A small contrastive image-text model, trained from scratch.
Model: 4.03M parameters, 64-pixel images, encoder norm layernorm, encoder activation gelu, encoder patch size [4, 4], encoder depths [3, 3, 3], encoder widths [48, 96, 192], text encoder width 128, text encoder layers 7, text encoder norm layernorm, text encoder activation silu.
Training: adamw at rate 0.0012, 6800 steps.
Data: 203450 training examples, 8.6 epochs.
Rows from block 3 of the text encoder of a small contrastive image-text model, named by matrix and row number. Rows with one number belong to one neuron. Each number is 128 + 32 x the weight over its row's rms, rounded and kept within 0 to 255. All counts start at 0. Numbers have three digits each. After the name is the row's rms in percent of the matrix's.
After each neuron's rows are labels from the 100 texts, of 14848, where the neuron reaches its highest value: "tokens" is the input token at the peak. Only what is clearly more common there than usual is listed. The data: photos with spoken descriptions (Open Images, Localized Narratives). In brackets: how many of the 100.
# fc1: MLP up (text_encoder.blocks.3.mlp.fc1.weight, 768x128), inputs 0-63
# fc2: MLP down (text_encoder.blocks.3.mlp.fc2.weight, 128x768, transposed), outputs 0-63

fc1.235 051:100116095112176105089144171158108071145167127173181096085158085070121189142096092113155155144164118147084115077148144157103152077151166155132168084132156127104099166135109133110117123161155176
fc2.235 052:150102104157136122144041173129128127139171145174188125102118079147158156141123107125089099153090098084169065133212144149128097186117153129148091161121127137086103171115106115160111104146098089
tokens: "black" (41); "dark" (31); "sun" (11)

fc1.715 048:110106194092121106150133171126144150131149099130159096176127123135160100095091189182136179135125113061083123091148092152168133108124112118119083133166173055109091198109176119086074149096125175
fc2.715 050:107105114165111150108161096099130122113123150146144098126118132106086159079088111146055113133163167153100168112134161120114091193052137162144173156218114144097155179138160101138140172191056083
tokens: "the" (46); "near" (18); "sitting" (15)

fc1.437 046:146172112116128085126112137131088161127125117196143094186143144098090201055089126091136191182105152237078149154132095183096117119103173112107106087158147079137097117161111115124103163131155107
fc2.437 047:161104104132159116117124156115173118130102076159155155174133075124055146170133181111137138066090085118143182134107184079162109152142200118170081130135121171126108161130131140169123159127155130
tokens: "black" (44); "sun" (17); "white" (11); "dry" (8)

fc1.727 050:132126107131121112139169106101108112095127149155082148085129182138157139142093189181144139073174208132167097129148085127163125095136164181145115153172097163136152097124149152179109122074156190
fc2.727 057:119137105119179122099127185178133162085205082173136161190108129140156112081161114120168118100172142133145103115125104089162159153165112110160086084135116084159068104114156149183116174113148098
tokens: "right" (39); "brown" (19); "left" (8)

fc1.283 184:154138114088079132123154116168094089106127138150047173147091130135164106154156118126139174076068127121138103116121121078111160115150178091158077128168141151114112154088155064190196136155131126
fc2.283 137:154102142126122127139193148173178155151131121114139129138128071152157064067146078170158168127087111107148149106183127101117120162080149139120102102118111126135071081120140117141189106171137136
tokens: "are" (15); "i" (11); "in" (10); "bottom" (9)

fc1.436 046:122131107145117119109128094098165092160099109109075146118127114115122100209140141180171149204061092179131117171154118127149160141103074158099206104159122157141142169158156090170154057107150164
fc2.436 056:082153140132106156104206059152153160122106116145127120049153156160114153134114171156121140139144194174149105129167104156130131138034104124108173127117172105138149121104179141129120120135085135
tokens: "screen" (98)

fc1.37 049:133103142118116136148165171073115105102187086147128147085149179113147123133190172160164154123052155160074124163174125153158147165127089169144123195100122107171166118128141153108096100119083112
fc2.37 055:131093068064114151135169118156206135149121133189129155113176208090074157176129127157117130126062135140113159158157065137140135150120148163121115146147109124143210136152126108104141076195140156
tokens: "there" (39); "," (18); "front" (11)

fc1.733 053:125123176141177151126081140097122151161138107108079080170146141067192157202098106148184137138107158125073075167096156175131097134140128175170105099123109116163121089129162099160112110152140077
fc2.733 049:167109104183154164146092128151142099113131147129185123104135152160112111110110161109102138106070179164104209120123149074124083124074118166123151137126127110158110132144099127102143114159158172
tokens: "stage" (65); "screen" (22); "dais" (8)

fc1.603 047:150079128150084064151143105105107151085145112088155078098185149184131138160094147172080134114133090132154160111159087081149170093100152078132128162079140101142175093118106112130120131081105141
fc2.603 053:142143103150104147155198075164146151129181152134068083131130104151073067184082200162119109179110112127171100120091076114090130129111106134086180128198119106124146142068123107157145132157108088
tokens: "there" (21); "of" (14); "a" (11); "wall" (7)

fc1.539 046:091198181163135164144076124190175100120159125183166156110136142162121160117077157125131098123081157100182152070102162081105125134114142124110100125139152149115096112176155109070130067110095140
fc2.539 054:167178106171116085129122125156137079116120132148145096160161084114100110090120147087110101124141185118155180080133113126107138148156138172141164171144082132149132137123141040164154141185160188
tokens: "goggles" (17); "flowers" (8)

fc1.119 044:152158152136092145189158138110092120073111093155086091134153103119121082190107140054101086065113131136134123091113107163137089135130119116143101083130156187103160099136085118072143140151141139
fc2.119 047:135154091157109111086159142173126108132160118136089138188079139113134161146128157105140162112132122128149150130070197118120150126159128147107096115085124116107088115069138140139099136091108116
tokens: "wall" (11); "pillars" (8)

fc1.315 046:166178181075134129154097149087139125115129111093154097115157112164184099178132163130100149081078074132101104096171087151186161102192080145160130096151183157166071147127095142081141109126151135
fc2.315 051:128123119130135191068112107125083129142091120135095154171154076115180101127127203119137093163100076163193137123077137157158137128167120120149098036173123128134128082095136107159169111118125153
tokens: "cream" (39); "white" (15); "cat" (12)

fc1.364 048:166101096094119136148092146129073187160122188130099134111137111085112116124143129149157101150203103211117154159116164096123141108126133119132142124113130048155125099114126124124122149133107111
fc2.364 051:130098078101126140111082109135170149109138112180113175137139140120159143098107088084064108092100151102128148118104117130110118132153129135110075141144114116157076106098134126187099127159093074
tokens: "cream" (17); "front" (16); "dried" (9); "," (9)

fc1.52 047:178126141138150133123101124101177139122136109144193186098170178098070092152148093159069096086106143073191095111089195130128107148119093151112159158135130096140164144125161118089166132092101154
fc2.52 043:129129135117098086039204128142081088132180100160082074141103099122151112157117169115138100145175140166182131112109161189143115109115090117152120110147123102090137041076144148168129091124175124
tokens: "curtain" (76); "window" (15)

fc1.439 051:087107111112077133107123157143115124118138153127165144130158122098170113053150094186120136131177137082177077067134099138201120150196131114098071082076161092087100086129160127109121147124077118
fc2.439 051:120126138082170117124182142086149110076191119100096170134085189153119183122143063096112083147082146132154102097099119100070162159121137143147118166109194115176117157098178146154070144172091156
tokens: "pen" (14); "and" (9); "couple" (8); "beside" (7)

fc1.287 051:081096128106141163074165124142124090099072131133108121117124130158153133156104167123177134115159094176137113183144087145169114154161173121123173060121105161173100123091091160154052171143109094
fc2.287 057:088086117074171145169149110134142120185192155122227148131091154111150115033152135106136158115140120114114117113099142082165124184162095135173126130089099127141118112205138068154117149161105121
tokens: "and" (36); "." (17)

fc1.338 072:164111105156124176131141117091119163109125097125142139094111148064145167117172106140112091165083088095153154120152117140116099190194101136121179173129177079195135156125068103126116124088086084
fc2.338 076:098154145100143178118167157166127129109094120059235112093072122114130125136111112103157084110143143098132092147131151144114167191108103116157125167134143115101087127153168147101145126149097105
tokens: "on" (66); "," (9); "color" (7)

fc1.339 049:076216150110106167126173109141122128153099120106169094164137098128111164150124077158166158095155124141147124177097070083136144127116161110116141110090090108129183151182117154095076155092104114
fc2.339 055:105092158162122161132085170132096166167127118073141152140169159192129145122137101125142082130115183098089127167114124064165102129113100094111060150105143137069133141150131134130116155131108076
tokens: "screen" (57); "microphone" (18); "mic" (15)

fc1.672 149:169123138099082159108113097137186167074148102119107120136137086131128107143146148140131161096131182120103135155132096098078186142113153165132096149175162167098144135067113080165162062089100098
fc2.672 122:112098141144136154145094124156142201114136088171092111105106124165124112194109074155123159112111084115123200151116152150084103152118110146105162174137142129154157130111119081124191109149115109
tokens: "and" (11); "few" (10); "some" (7)

fc1.280 143:057136144108119072156085163124118117127114171095129085077060076146165144159147150155096118153111178122120109105152171094137077118168116087081087090048127133140159181190126116195165101140152106
fc2.280 144:119169094097117129145139150163107049132117172164067110105139147203112223170129161129132135113135125094106157160082130114102082136110118118113121178123161094162076152132128105145135107113099153
tokens: "screen" (19); "black" (16); "." (14); "gate" (8)

fc1.526 174:124141119109090135121105118140148150085150114131122179188090099068136131110102141108206141052123089155131120143128128125132124132092113101162147158203098156131171130103200107145155142127194108
fc2.526 180:099100148110073183097130202144140188094121105144112139110069131152168102150082087107096177138139126113149121105147172101082139180153124173121160075088133115148125109200187169161191114103148125
tokens: "there" (30); "the" (24)

fc1.241 051:116120103089157085139131116088156142106116111133117077081050140134154129178142153146098107147120143154105118167199074104078142158095103072151183162127162083131124055111153143107100143169161106
fc2.241 060:089132129109137153159206110140155074108145149108128129106133170119125109145167206123056156127134063147112153101138116190120112134083154134111173157144164146190191169118118089069105112114086091
tokens: "there" (27); "the" (21); "can" (20); "it" (8)

fc1.218 048:151127135101119111144114125103146121104188141129170153082070188082088121153092122104120079108082147135079102119097092136063081107166148147076160112129096149094085127082063179154145148094098102
fc2.218 053:188190144122089071085064095076122111145098165169151114154108082143183118138101101102153132175126098162147118114073125104094111146190101106115120101097088122137110137126101146182148129130173114
tokens: "walking" (79); "pillars" (7)

fc1.520 048:097074096147130140129146108156119152154116156120152139125078083116151074179168148084133096127189181090094133088129182169155128161086129110065043131141121198118160155136129103116148092126137118
fc2.520 052:145097117137047165127120136154149078083082155113117104128106143163078135166144093174156193145144124116093082106081160120107153104130169123123120131109131140084091147127095140135100171135109169
tokens: "black" (34); "groups" (19); "sitting" (11)

fc1.24 178:146090118185099125081185146124080081168158172072107074133111154084118141144134124153133134120081157104165116099117117140075142042142129074095077091176118168169186151164136101115099157155187098
fc2.24 219:072187100157175089121044106105108138150137129077136144121124140146143181145137165172120146063070132145158134069126141141088120128157119074149146063134130085164173151133098142124146171186175072
tokens: "goggles" (13); "there" (11); "hand" (10); "spectacles" (9)

fc1.350 048:129174070090124184107132136168131123118102158067150102187154144146149157043116104130147140151152119121098123124151175103146129144085128152100175108159095150167142162138057065144111174113164150
fc2.350 048:090098160110135102148195139168157087139188127173155122116120124147082124099124102091106113077180147117132091147126199086142092129102122152139097168094096120072131109199119088094094148120082046
tokens: "number" (78)

fc1.695 048:108171158156142155124139079087157195150132100090104165178122108132164161104180078147070137115119092087083165149173120102064058169117081164136130142172149124148108136131089109138126188084159101
fc2.695 044:113095105118145108127176122182058126145125095135083133179075142129148115109108186056124122049199124154169221150083145164125143066146122096108110124070150151142146120131138139148111095118127115
tokens: "screen" (40); "white" (20); "stage" (8); "bottom" (8)

fc1.746 219:105144132164095130116138144134128135107105180133161181179084122082144131095107122133163140049102154153168111126142137079149153117100129100170139107157091156085141164133134077161190134135197064
fc2.746 218:098120147108125116160158111232103064174116089108122128097102159165149123130150059163150119154104101135161098139196108077090167062105132120126084158158101115157075084180132114113173140159126107
tokens: "." (21)

fc1.185 049:145104135132158192105163118142099101146135111162189156096089118119145086183133135078072138152131113148157120135131115110107109126083146117133184108195200143133109200112122128099185134094162151
fc2.185 061:137125083115172133107157131129157197127151116154087128098110083146154125161153154064167112104173139069193124115138132136159116114135096137174105073098122181094123087142108155167125117104147122
tokens: "curtain" (22); "we" (16); "black" (11)

fc1.237 052:118149152106116144118095146153090124177139122111141112051155077071178153125092122077134171174089116086103139065101112132149157046190167164157174143109115121099078109106149093133166164156141150
fc2.237 053:129204125147141087155029159098110064134140104160236157088165141129185082105102087125084129163124128128114114105109130137149129148161105152132099134108139112143113155166082099134116144135105167
tokens: "walking" (27); "on" (11); "sticks" (9)

fc1.517 175:141148114096086170117123120141110138070146122140126126134127123121126086138154112107120189117147136119114114164128118073056196119138122160126081097147157169138144150036170088186168062089118130
fc2.517 192:116105169105128134150135117164174145147128092162076118082098081151106126170108087138125134125112124107155184111159101159181050165044146114089145177135154088153129139191105091119143158156123114
tokens: "on" (8); "can" (8); "there" (8); "some" (7)

fc1.377 047:162137152118175129122108092115121121099074172124142123157169116051129113123147118173077161160159126064143114112128069128140081092186139107093131064142114197155131113203170115124185114103098146
fc2.377 044:115170085141130160078123139145127077076151090122116098091143109183157139140182141158170115141080204161170141117107147071076144165080148140111115113167110113124127128156161185100038144155113165
tokens: "podium" (36); "screen" (25); "monitor" (9)

fc1.84 050:142128135094160093158095126112137122120112196111116097130108146063085159166109107102093106143112106161177139149085200128112093149109141110148105142120169065083130105081177118129126135140085103
fc2.84 050:156111118186151139183129143135092096097099162204132094109075092188150105136160139148087098155107216159108163138122192163086106081127161158150165127151146143113107121150073151194126127134116062
tokens: "are" (54); "," (8); "on" (7)

fc1.588 050:144172139170137129126102122133180109121110115073082091140106085156087167119087144149101094124065097083077114112173121170104193123132081167148116119196111171092105142133141083099175099141156160
fc2.588 047:133168096161111164072174122079099098111144170142112122136130142159095059119125173095153148209069132150184141048166109145148127185073134104124164104158113117125146111081154119142149150142089139
tokens: "podium" (64); "sky" (23); "projector" (10)

fc1.71 045:117187112135128076238144099108140121102125093184159080149095152123100102132124177173113159091110120164141111155129020102175129135142103154094117167064124144108107092156129127095087140099123075
fc2.71 055:099135140124132184111107140108124125127132143100173107131164139119154089132154153111064134104120119141182176146069086108106061131122152144130147145187106152117113158088118094116097156142211159
tokens: "goggles" (12); "air" (8); "left" (7)

fc1.616 054:132167132106062121154133142175047144127093157091126141157141093105165104173165114087155131186130141149089130172095118114142063176132123087100139155127089128127112166175154125111159088158155137
fc2.616 058:131122139137133136094181108089125075082109119151016176107168189112134156159163179161165133083144208135144134126103185153076102140091109139114140163119133082125148161125124104138131154086125175
tokens: "stage" (70); "white" (23)

fc1.203 051:117157093132137157086123106135048085151160106094114175133169115116126147118166145164114129176090161111138103116116151077158105143162186196104172175107182076126161166098135109200147173112145162
fc2.203 048:125084130118141143151127141117157156104143157100170120093191113134140088103128144134090106103090089106102152159118067170144100115127145170145096137069073078144160094111140113135134182168076071
tokens: "on" (53); "and" (14); "bottom" (7)

fc1.46 047:106127146129115098100121147125164072103106136124121132183160188202078099147111060091153125176116192155143139077110114112145133110224084099150114149142107073161178114068108149076120152095175176
fc2.46 055:166102182060142132126138142130095103085155180094182141097113157156135086111129079131133116144067076108165097183156071113096185201188137115130124114125129148072117140147116153099146152173104146
tokens: "right" (51); "left" (30); "beside" (12)

fc1.186 176:208101146195118133083174171124090115119115153175134167116097148092167088080107090122117120091100146140125090160149121072115193105101162140113106108145096178150105200065142042123064128128159110
fc2.186 163:179083092137147128135113116145056117141057143115185138128126170170140173067113165131161071104142113149119090141121131111069157113214134142121092120133098117111146141152122131126102140123153135
tokens: "." (19); "color" (12)

fc1.562 194:187103178128073198102130116121067168090115152144122118143094125109134108122108094090144147099167125081110132160123124125086201089173095150085103146143126191188142144078155116179137123091169130
fc2.562 174:119150139135117163123170106142111225136134114157153110152102109126142074151136068168219133134121097128152171170148179130128070132059067149127085139123135122171120104153118126120116121135098144
tokens: "." (43); "color" (21)

fc1.748 174:160112170152106095120128139143124064148125191115174108079074111089124164099144128126149115116113191093142106147157112085155114063145111091129114093093129139119143188150097098147160094108194045
fc2.748 175:143156124086094162141197108142118068119072181141143116122113167138127190132141163113143066111142132107128137159091129102098131133113098135110115177157129115132064152130147113157149109076127166
tokens: "." (46); "he" (15)

fc1.351 175:160079140117107111107144147165093111144139128127106119138162147142146109138166107101141133154143108141119084127137113105059193079179133174088074158119146189123108106098145066125205142147113129
fc2.351 137:085123186133125140131116111165180113126141140143100152128109037116168111094123087172134165114080114112177140138166103098154154166063120106106138152054099136121094141129116138148183125155146072
tokens: "are" (21); "some" (15); "i" (14)

fc1.659 054:115093098138115128069113117132112101068150150087139138147087120144153139189118122102093086164108126133150162138162089131161100105164133191089124140123112087112123155162092128127067111136084171
fc2.659 060:099143138118169129109112090143171095098119173103180094098174140123167160144114104173194092136169146095083081163098074099135146146100116148164105117077103119172125116151152095146111153132134100
tokens: "are" (21); "many" (13); "stage" (10); "on" (7)

fc1.318 151:119118103116110142112132166145149121125108184178077140167067085150150099139148160117127108126117146134097112132145169061125125090112122117117099117123116115092101161175170068188161112135168092
fc2.318 172:155142116082115120131110103172113095161144128129173129080091170149117224145130163145154058128118108123162163138121152143132076084131107098120137174176126090148131057194137169110145171118143136
tokens: "." (49); "<end>" (36)

fc1.195 051:106165148138088112156167128112104159080153117164152123112170110134201044122139170140165090153066096064161166152100078112169120094131168160104154090160136141090167167105084128163115138125159145
fc2.195 052:161119154097072131065170081107121152164142142151069121150148165134098180154119148118098092110094138200088160084181126094148108159116115111083142114151140177105121162071145138098173098159106160
tokens: "wall" (18); "desk" (16); "chairs" (14); "trees" (11)

fc1.563 045:088127138144112103173119109098161157096147095144160096174111156141140119104139113168098129120149116123092165114102061116088144167137089079141060130116151181092152129128093116072097171138158151
fc2.563 059:088139092191103125148182161110133108127184129117196079101144115114111069186141159146128132135154117167145175127131141112150131132091130083121141140124094082110135120135145108123122103134179082
tokens: "the" (16); "behind" (12); "can" (11); "flowers" (9)

fc1.41 043:140107147106192190102122151173156141124206136183176183099193141090101098108113157119157128100139148157154084121133161074152103177150112093130130082091112091160173102115120118167168152107087134
fc2.41 046:119166100155170139155113157204135098092130133193109133087145148142135180160110138152163097181123141113118145124101187112186221102197084143119119130154141123125139138122103110072117101093131105
tokens: "on" (49); "with" (7)

fc1.139 050:117087138124102091154087119076162073158176110191075153117148129181152124138123145152055123051078093100119155103084116169106171106152100116149048140092084079094109096136148116113103132105180149
fc2.139 058:171143078130123148096098120122078073094147148121105122189147157118106097180149186068123131163097043119146158072104129122140120148151120111129076115128105133137133147081099140136136150137185158
tokens: "right" (53); "left" (21)

fc1.291 171:131084180110122088100120174126174143124108176073124108127134121104165086087127105123084115097168164168208154152153146095134186118135123155070084122080122147160098185165148125162193128105176094
fc2.291 158:097123171166110076075124175169191187098083110103058122084090131090146078107113086135071156115071150165130146121145119106170115187122133137118185122055129126145127174141125188136108126121135078
tokens: "black" (100)

fc1.463 049:228101060105127117130136119161084153086193165167076117096128169148168117098117084129084072077091101162141158114114100158120112094180146137178121110122094110090181104083096146097155099120151131
fc2.463 062:150161110127118126102096124106115191115224108119093114156098133110194079172161089110117089168121075128163109090074075114132134125197154160129098076168124124136115127060140175167089131117175128
tokens: "cream" (18); "table" (17); "right" (13); "brown" (9)

fc1.403 157:160060152120134140090147194159114101175131149127103073129131142105139110112119109127118115135171153123128116136149104102070214078179136138066090171165135187130096150123141094118182118133140116
fc2.403 130:099118189124120130112103139141184193125106101156102155095078089075152099116072074163087151118110134159187136112176110084122136185134134142157160135085108148144124147126088126130180130149167088
tokens: "and" (15); "top" (7)

fc1.329 050:186090128065153124153141143151120175096106097115122092088132141142180150160180166139086117140151090093185112151151146163182176115089108111163098180125093168171148167144151095068163116159109088
fc2.329 054:114171090142089147101190188154133071136145118152150138117146111153087085177100168174105100081128096137103148133149153114159190166086085134071152185150119119123201166121147103091135110131144119
tokens: "there" (16); "can" (15); "place" (12)

fc1.619 045:114186121116168114150067146170113134117085104142081113112166061060185159051111174133111161114087114130176156125107125183085152097156172188147109123158154174122116187179145141155126138164132161
fc2.619 053:120144115096091110069132170072103104121187177140132125150121038122169170096097105121130160114088110138136183053107119139103184140126154166103143130132079131163067117079116143116093132131085153
tokens: "cream" (32); "plate" (12); "shirt" (7)

fc1.60 053:190110132121172117102165106087152135098154107138084150090143106173180108145112104142094105063128092122184138106062188130099132124134136108190127098193147127126109107073149113087125140102185147
fc2.60 060:148075083123090170104127112187106127100148087156135085166120144170173095154122137111107132107121095134156152135119161143173165133151114098126078078172101142095104119086087166138119162130147099
tokens: "right" (40); "side" (29); "left" (27)

fc1.714 046:133167144124080072100152113122125053111087140143139146176136120116089139186147108166113145139123154144085145177168100129050106166146186084097199127153057110113141162141136098157174146180150149
fc2.714 054:131087159120125147149176102101153060129123176085161107086127142115132138126135144135086151171087165173113155126154116118121080133071101107134203185143140122123143141158112065111119078118133150
tokens: "on" (32); "blue" (15); "stage" (14); "screen" (11)

fc1.117 050:163123077150176099175177147154172147118151113176112095123099137126153156045110155120132139128122068115209107093083111113149116121126163168153152146121117182081117081183084119111111086133165180
fc2.117 053:054114106126142120117097118132129141135154097125159095177080125148134146091142066084103077118165146103115152131099160142140149146179131127139052148073093123157116117100084097140116094121153091
tokens: "." (14); "center" (9); "black" (8)

fc1.281 188:165073153099132122101117157160125118142129141120107091127170157143162094109134096113129101118161155158152089110143097103090205076183144166083085128107165187122095140121146109164195113139124130
fc2.281 189:080132178112098110116142147157184084113090117143072139075085093121149100098114086144082164139073126124157133129184125086157138188075129107108139129037102142116072161110162136168207130148152082
tokens: "black" (54); "and" (11)

fc1.685 044:083157125115180097105173161164113131055142148155157116112081150126185115052134104069162127163109152129175122092090158147151161105102093184181136158147117109114139097097115133098094122133170123
fc2.685 054:159126161156126134136078127158145177114161074088204107135150119145155115126148091162106153130170146129146146095092068062167121125153137154113059106147143163131075137094140119116086128112151142
tokens: "curtain" (21); "grass" (11); "brown" (7)

fc1.750 049:135177079154077122112126154102123141135172127096146113158207157129184094191110080121085132080102148178152080145101146135116144131144100117154175162134170072167049123102146103112098151112160130
fc2.750 053:129157155042146113128163135160105164135163168124149157135138101137199146122178140098160084139168102126167081083112093160131091120164078126157077109071128143094101096077142166137122092136135104
tokens: "walking" (15); "grey" (10)

fc1.411 054:164132135120054098156159158118113164082126102094077132137122114104147099145088083097104145127106108112165170197135124095103113085065124106146137108158188161182107067148107151097050137144117168
fc2.411 052:099106152145115092085201158150138138154130122148090126140105140135147134137111110077079107096175113125116137140087191145110124126113168119161125095159135086140147173112159126150148112115113062
tokens: "right" (20); "blurred" (16); "other" (12); "blur" (11)

fc1.20 180:099153153124093118130106087144119163077119149102151180141104137063162121102103114106171184034088121158135117114147142110133132150096100099176134146176119146103183131117201127168146136118185125
fc2.20 160:119098116101104188121138210149138160088159104123082125120094125201157095147079086110091160140118120111155110121132171079026150155176148182115162068087121112164115100193165150147205121094159119
tokens: "there" (11)

fc1.202 050:141180076174084106182104132177132071101125151105140166103161099155104142121155133101106166148160120153137106077065133117117148145200132147103111138104081151134106078110150135119159110148160102
fc2.202 065:179145149084151061172064153069114113142088171130116142169165127089179106102157137141192114141128114112133085148160096133137126147151158124163120092092095129115093109130104151151155157107163187
tokens: "goggles" (13); "uniforms" (7)

fc1.90 046:152128133066086108142158120138157099119132120102142120089126129107156147153067161163173146146111090132080140086164153174177181171155161125117136115147052120131111186109075087189108157159156161
fc2.90 045:113181111119170117097117112094172125094117087198159149101124130109116162141151210095135103137162161126189142115111099158163135139143151191108180127143099115160135097095146104163174144177076134
tokens: "are" (23); "pose" (13); "see" (8)

fc1.212 186:149126122150138168148102163107127170102112145084155086115140095091111125118115128081112169116170188099092103138141118104114157129128117136103174084101167115213191172108104159203088056121130088
fc2.212 181:133145141160114132133127106146173137114070134083167153089133129115149092098111116092088107095127125128128129136188134105167142169076134108147139123125150140114131161175136166155083112154128095
tokens: "." (15); "screen" (13); "white" (11); "color" (11)

fc1.547 054:123092102061170191113172156093115188092145116105114158095116117090126059038123082065165167147135096131189144151115111135089110159085104099091083145100131091110134156113093164104113151158075082
fc2.547 057:158057152068155111113120218128125173100131120109085166153133138133141166135089093120145147108172143143124100158104114164114136158153108125140099133104163156078073103125131104160155118167093131
tokens: "we" (13); "right" (11); "wooden" (10); "," (10)

fc1.535 046:139102151053193160118151179180132080061124125156177180133117131139112142162109150135150155120104154098067154088144155194172124105177114151174155089141194148123120119117107143125092181118151177
fc2.535 052:124146151141120101123112125081097127180166121183151136076097111067099140112129119154167114152154065100099108140140175134117104111135141148115171136167133104160083149159114121180107107149100065
tokens: "are" (90)

fc1.79 047:138187094085170162160145130133133184139141122147122146169111132120097166102134142083179148141102178190121133121072115126128101091176160153148137126087082151081165108072157178105112121118157131
fc2.79 049:172147125093168112159123089093166157134135139198144130154085106072193116130074105126118125109150121149152145106110131108106120137205196100131089135089123146101043133159133138167113154126129143
tokens: "another" (26)

fc1.684 148:109172107170162086167121135203085140153172117127092108092121168135135124137120090142125157122147090115112115111154104134182103126153140122162127114190164103137163139048174157126101121212093132
fc2.684 162:151132143097092147095139147082206123084160164143126170120098071025155122145103100128094092136154158149140146172132139097133131140127120169164076135107143125170064171109121115163137124097112147
tokens: "trees" (52); "plants" (35)

fc1.665 054:114105116132159100103105093153130141100118089135184142167098163144165112102173126152044166186107090137159126163147103129127093097056125159147098160160147116125140129119119159116087109078093083
fc2.665 059:097119126119118142129192099184188117148148136168194077133081102066092096162118127108122107143129117130156154139127134147154156134099150071112161167183080128146131108177141076188113105113105097
tokens: "there" (26); "on" (21); "can" (17); "top" (11)

fc1.97 054:108086102129161195101146137122071134081166155071071149107162120166181119128138097157157149166082083110113167139092115092159106146140127164128172122156145153135079143095090123167155180109149088
fc2.97 050:144039131060152100105143101151105163090198148160167167141102159144155087070175124089128133101102155089179152129106140127087114167144091116161073091112148059132099115131111154098148111144097085
tokens: "and" (65)

fc1.246 145:113143113127172140157109154161143113121170104100044175168106088176155108140128126172201153096107109107122142118148141152134110148100153087140120119110113128089123138160146146117150131185131123
fc2.246 095:156191076123124135157085151131157165083166170141144169145125177149141144148126146131115122092085065119127197113100196123158117148170090099147111088081139079137182107096148203130161110168129126
tokens: "trees" (57); "flowers" (14); "grass" (7)

fc1.141 050:140180174100145115096096136154092138133146160131091108117165151088103139103129137162134140094100214139121169053147121155171140095193160166104108125105044095142102156107203149090140126134099170
fc2.141 063:123149125117171121087046171115106146110151149124067162173152101180173134125121101113149068129108125090140134084118100093183181129147125159113098078135102098091072153069138149115105155112154109
tokens: "cream" (14); "door" (9); "two" (9); "white" (8)

fc1.686 049:081061126146077099110083096155100172163102133107160106131108066089155156112118099158110101175064198131139173148156141115129146108117128087150194158141139164183123155127173113165096092139091134
fc2.686 046:138125121125131096117051126140146151085089171074150106101153174154092154091109155102119121129095136122105159131219073131166155110059171108149161141118122151113114154118138122074151138156111156
tokens: "podium" (61); "screen" (24); "projector" (13)

fc1.422 048:168166126103146106176154174170107131129095142108074122190129128117158142132105095150149091050083105117097103131095140161103081167106105152120143094160154124110105118129158076123153112147097073
fc2.422 058:180160119175131110098103150058102110101124099154087103175092080139175124140147127151103147132221142154139175126132216090146121097127091152118101099111150059098093113143114163153169125117175117
tokens: "cream" (16); "white" (9); "sitting" (8)

fc1.44 052:100120105135108165116187119086133150123127111107156155098088112117158152152174111164121133131077083096136135134162148155094089142116164142158169164110183151127145084135100059113156062123137136
fc2.44 064:081123153145102129110202120148144077109101143132163126109116208095089163223178114162156134130135125155124123147151123184117114152073126130105121208115136107132166129124094116100122122155124128
tokens: "screen" (63); "can" (10); "there" (9)

fc1.605 049:143061138124111139077106119170165120100131141139165115119087166148064093156082095147145133170132125151105080040090114130147064156117104149146075164103160088118154169092079122165132142129127149
fc2.605 049:157146129095119180106088141149128098147061165165156113125165144128113192181104123112169137100105170124108099180130149152170126056145149161156197127107085137089144134137082143110162121162128142
tokens: "are" (32); "on" (23); "many" (7)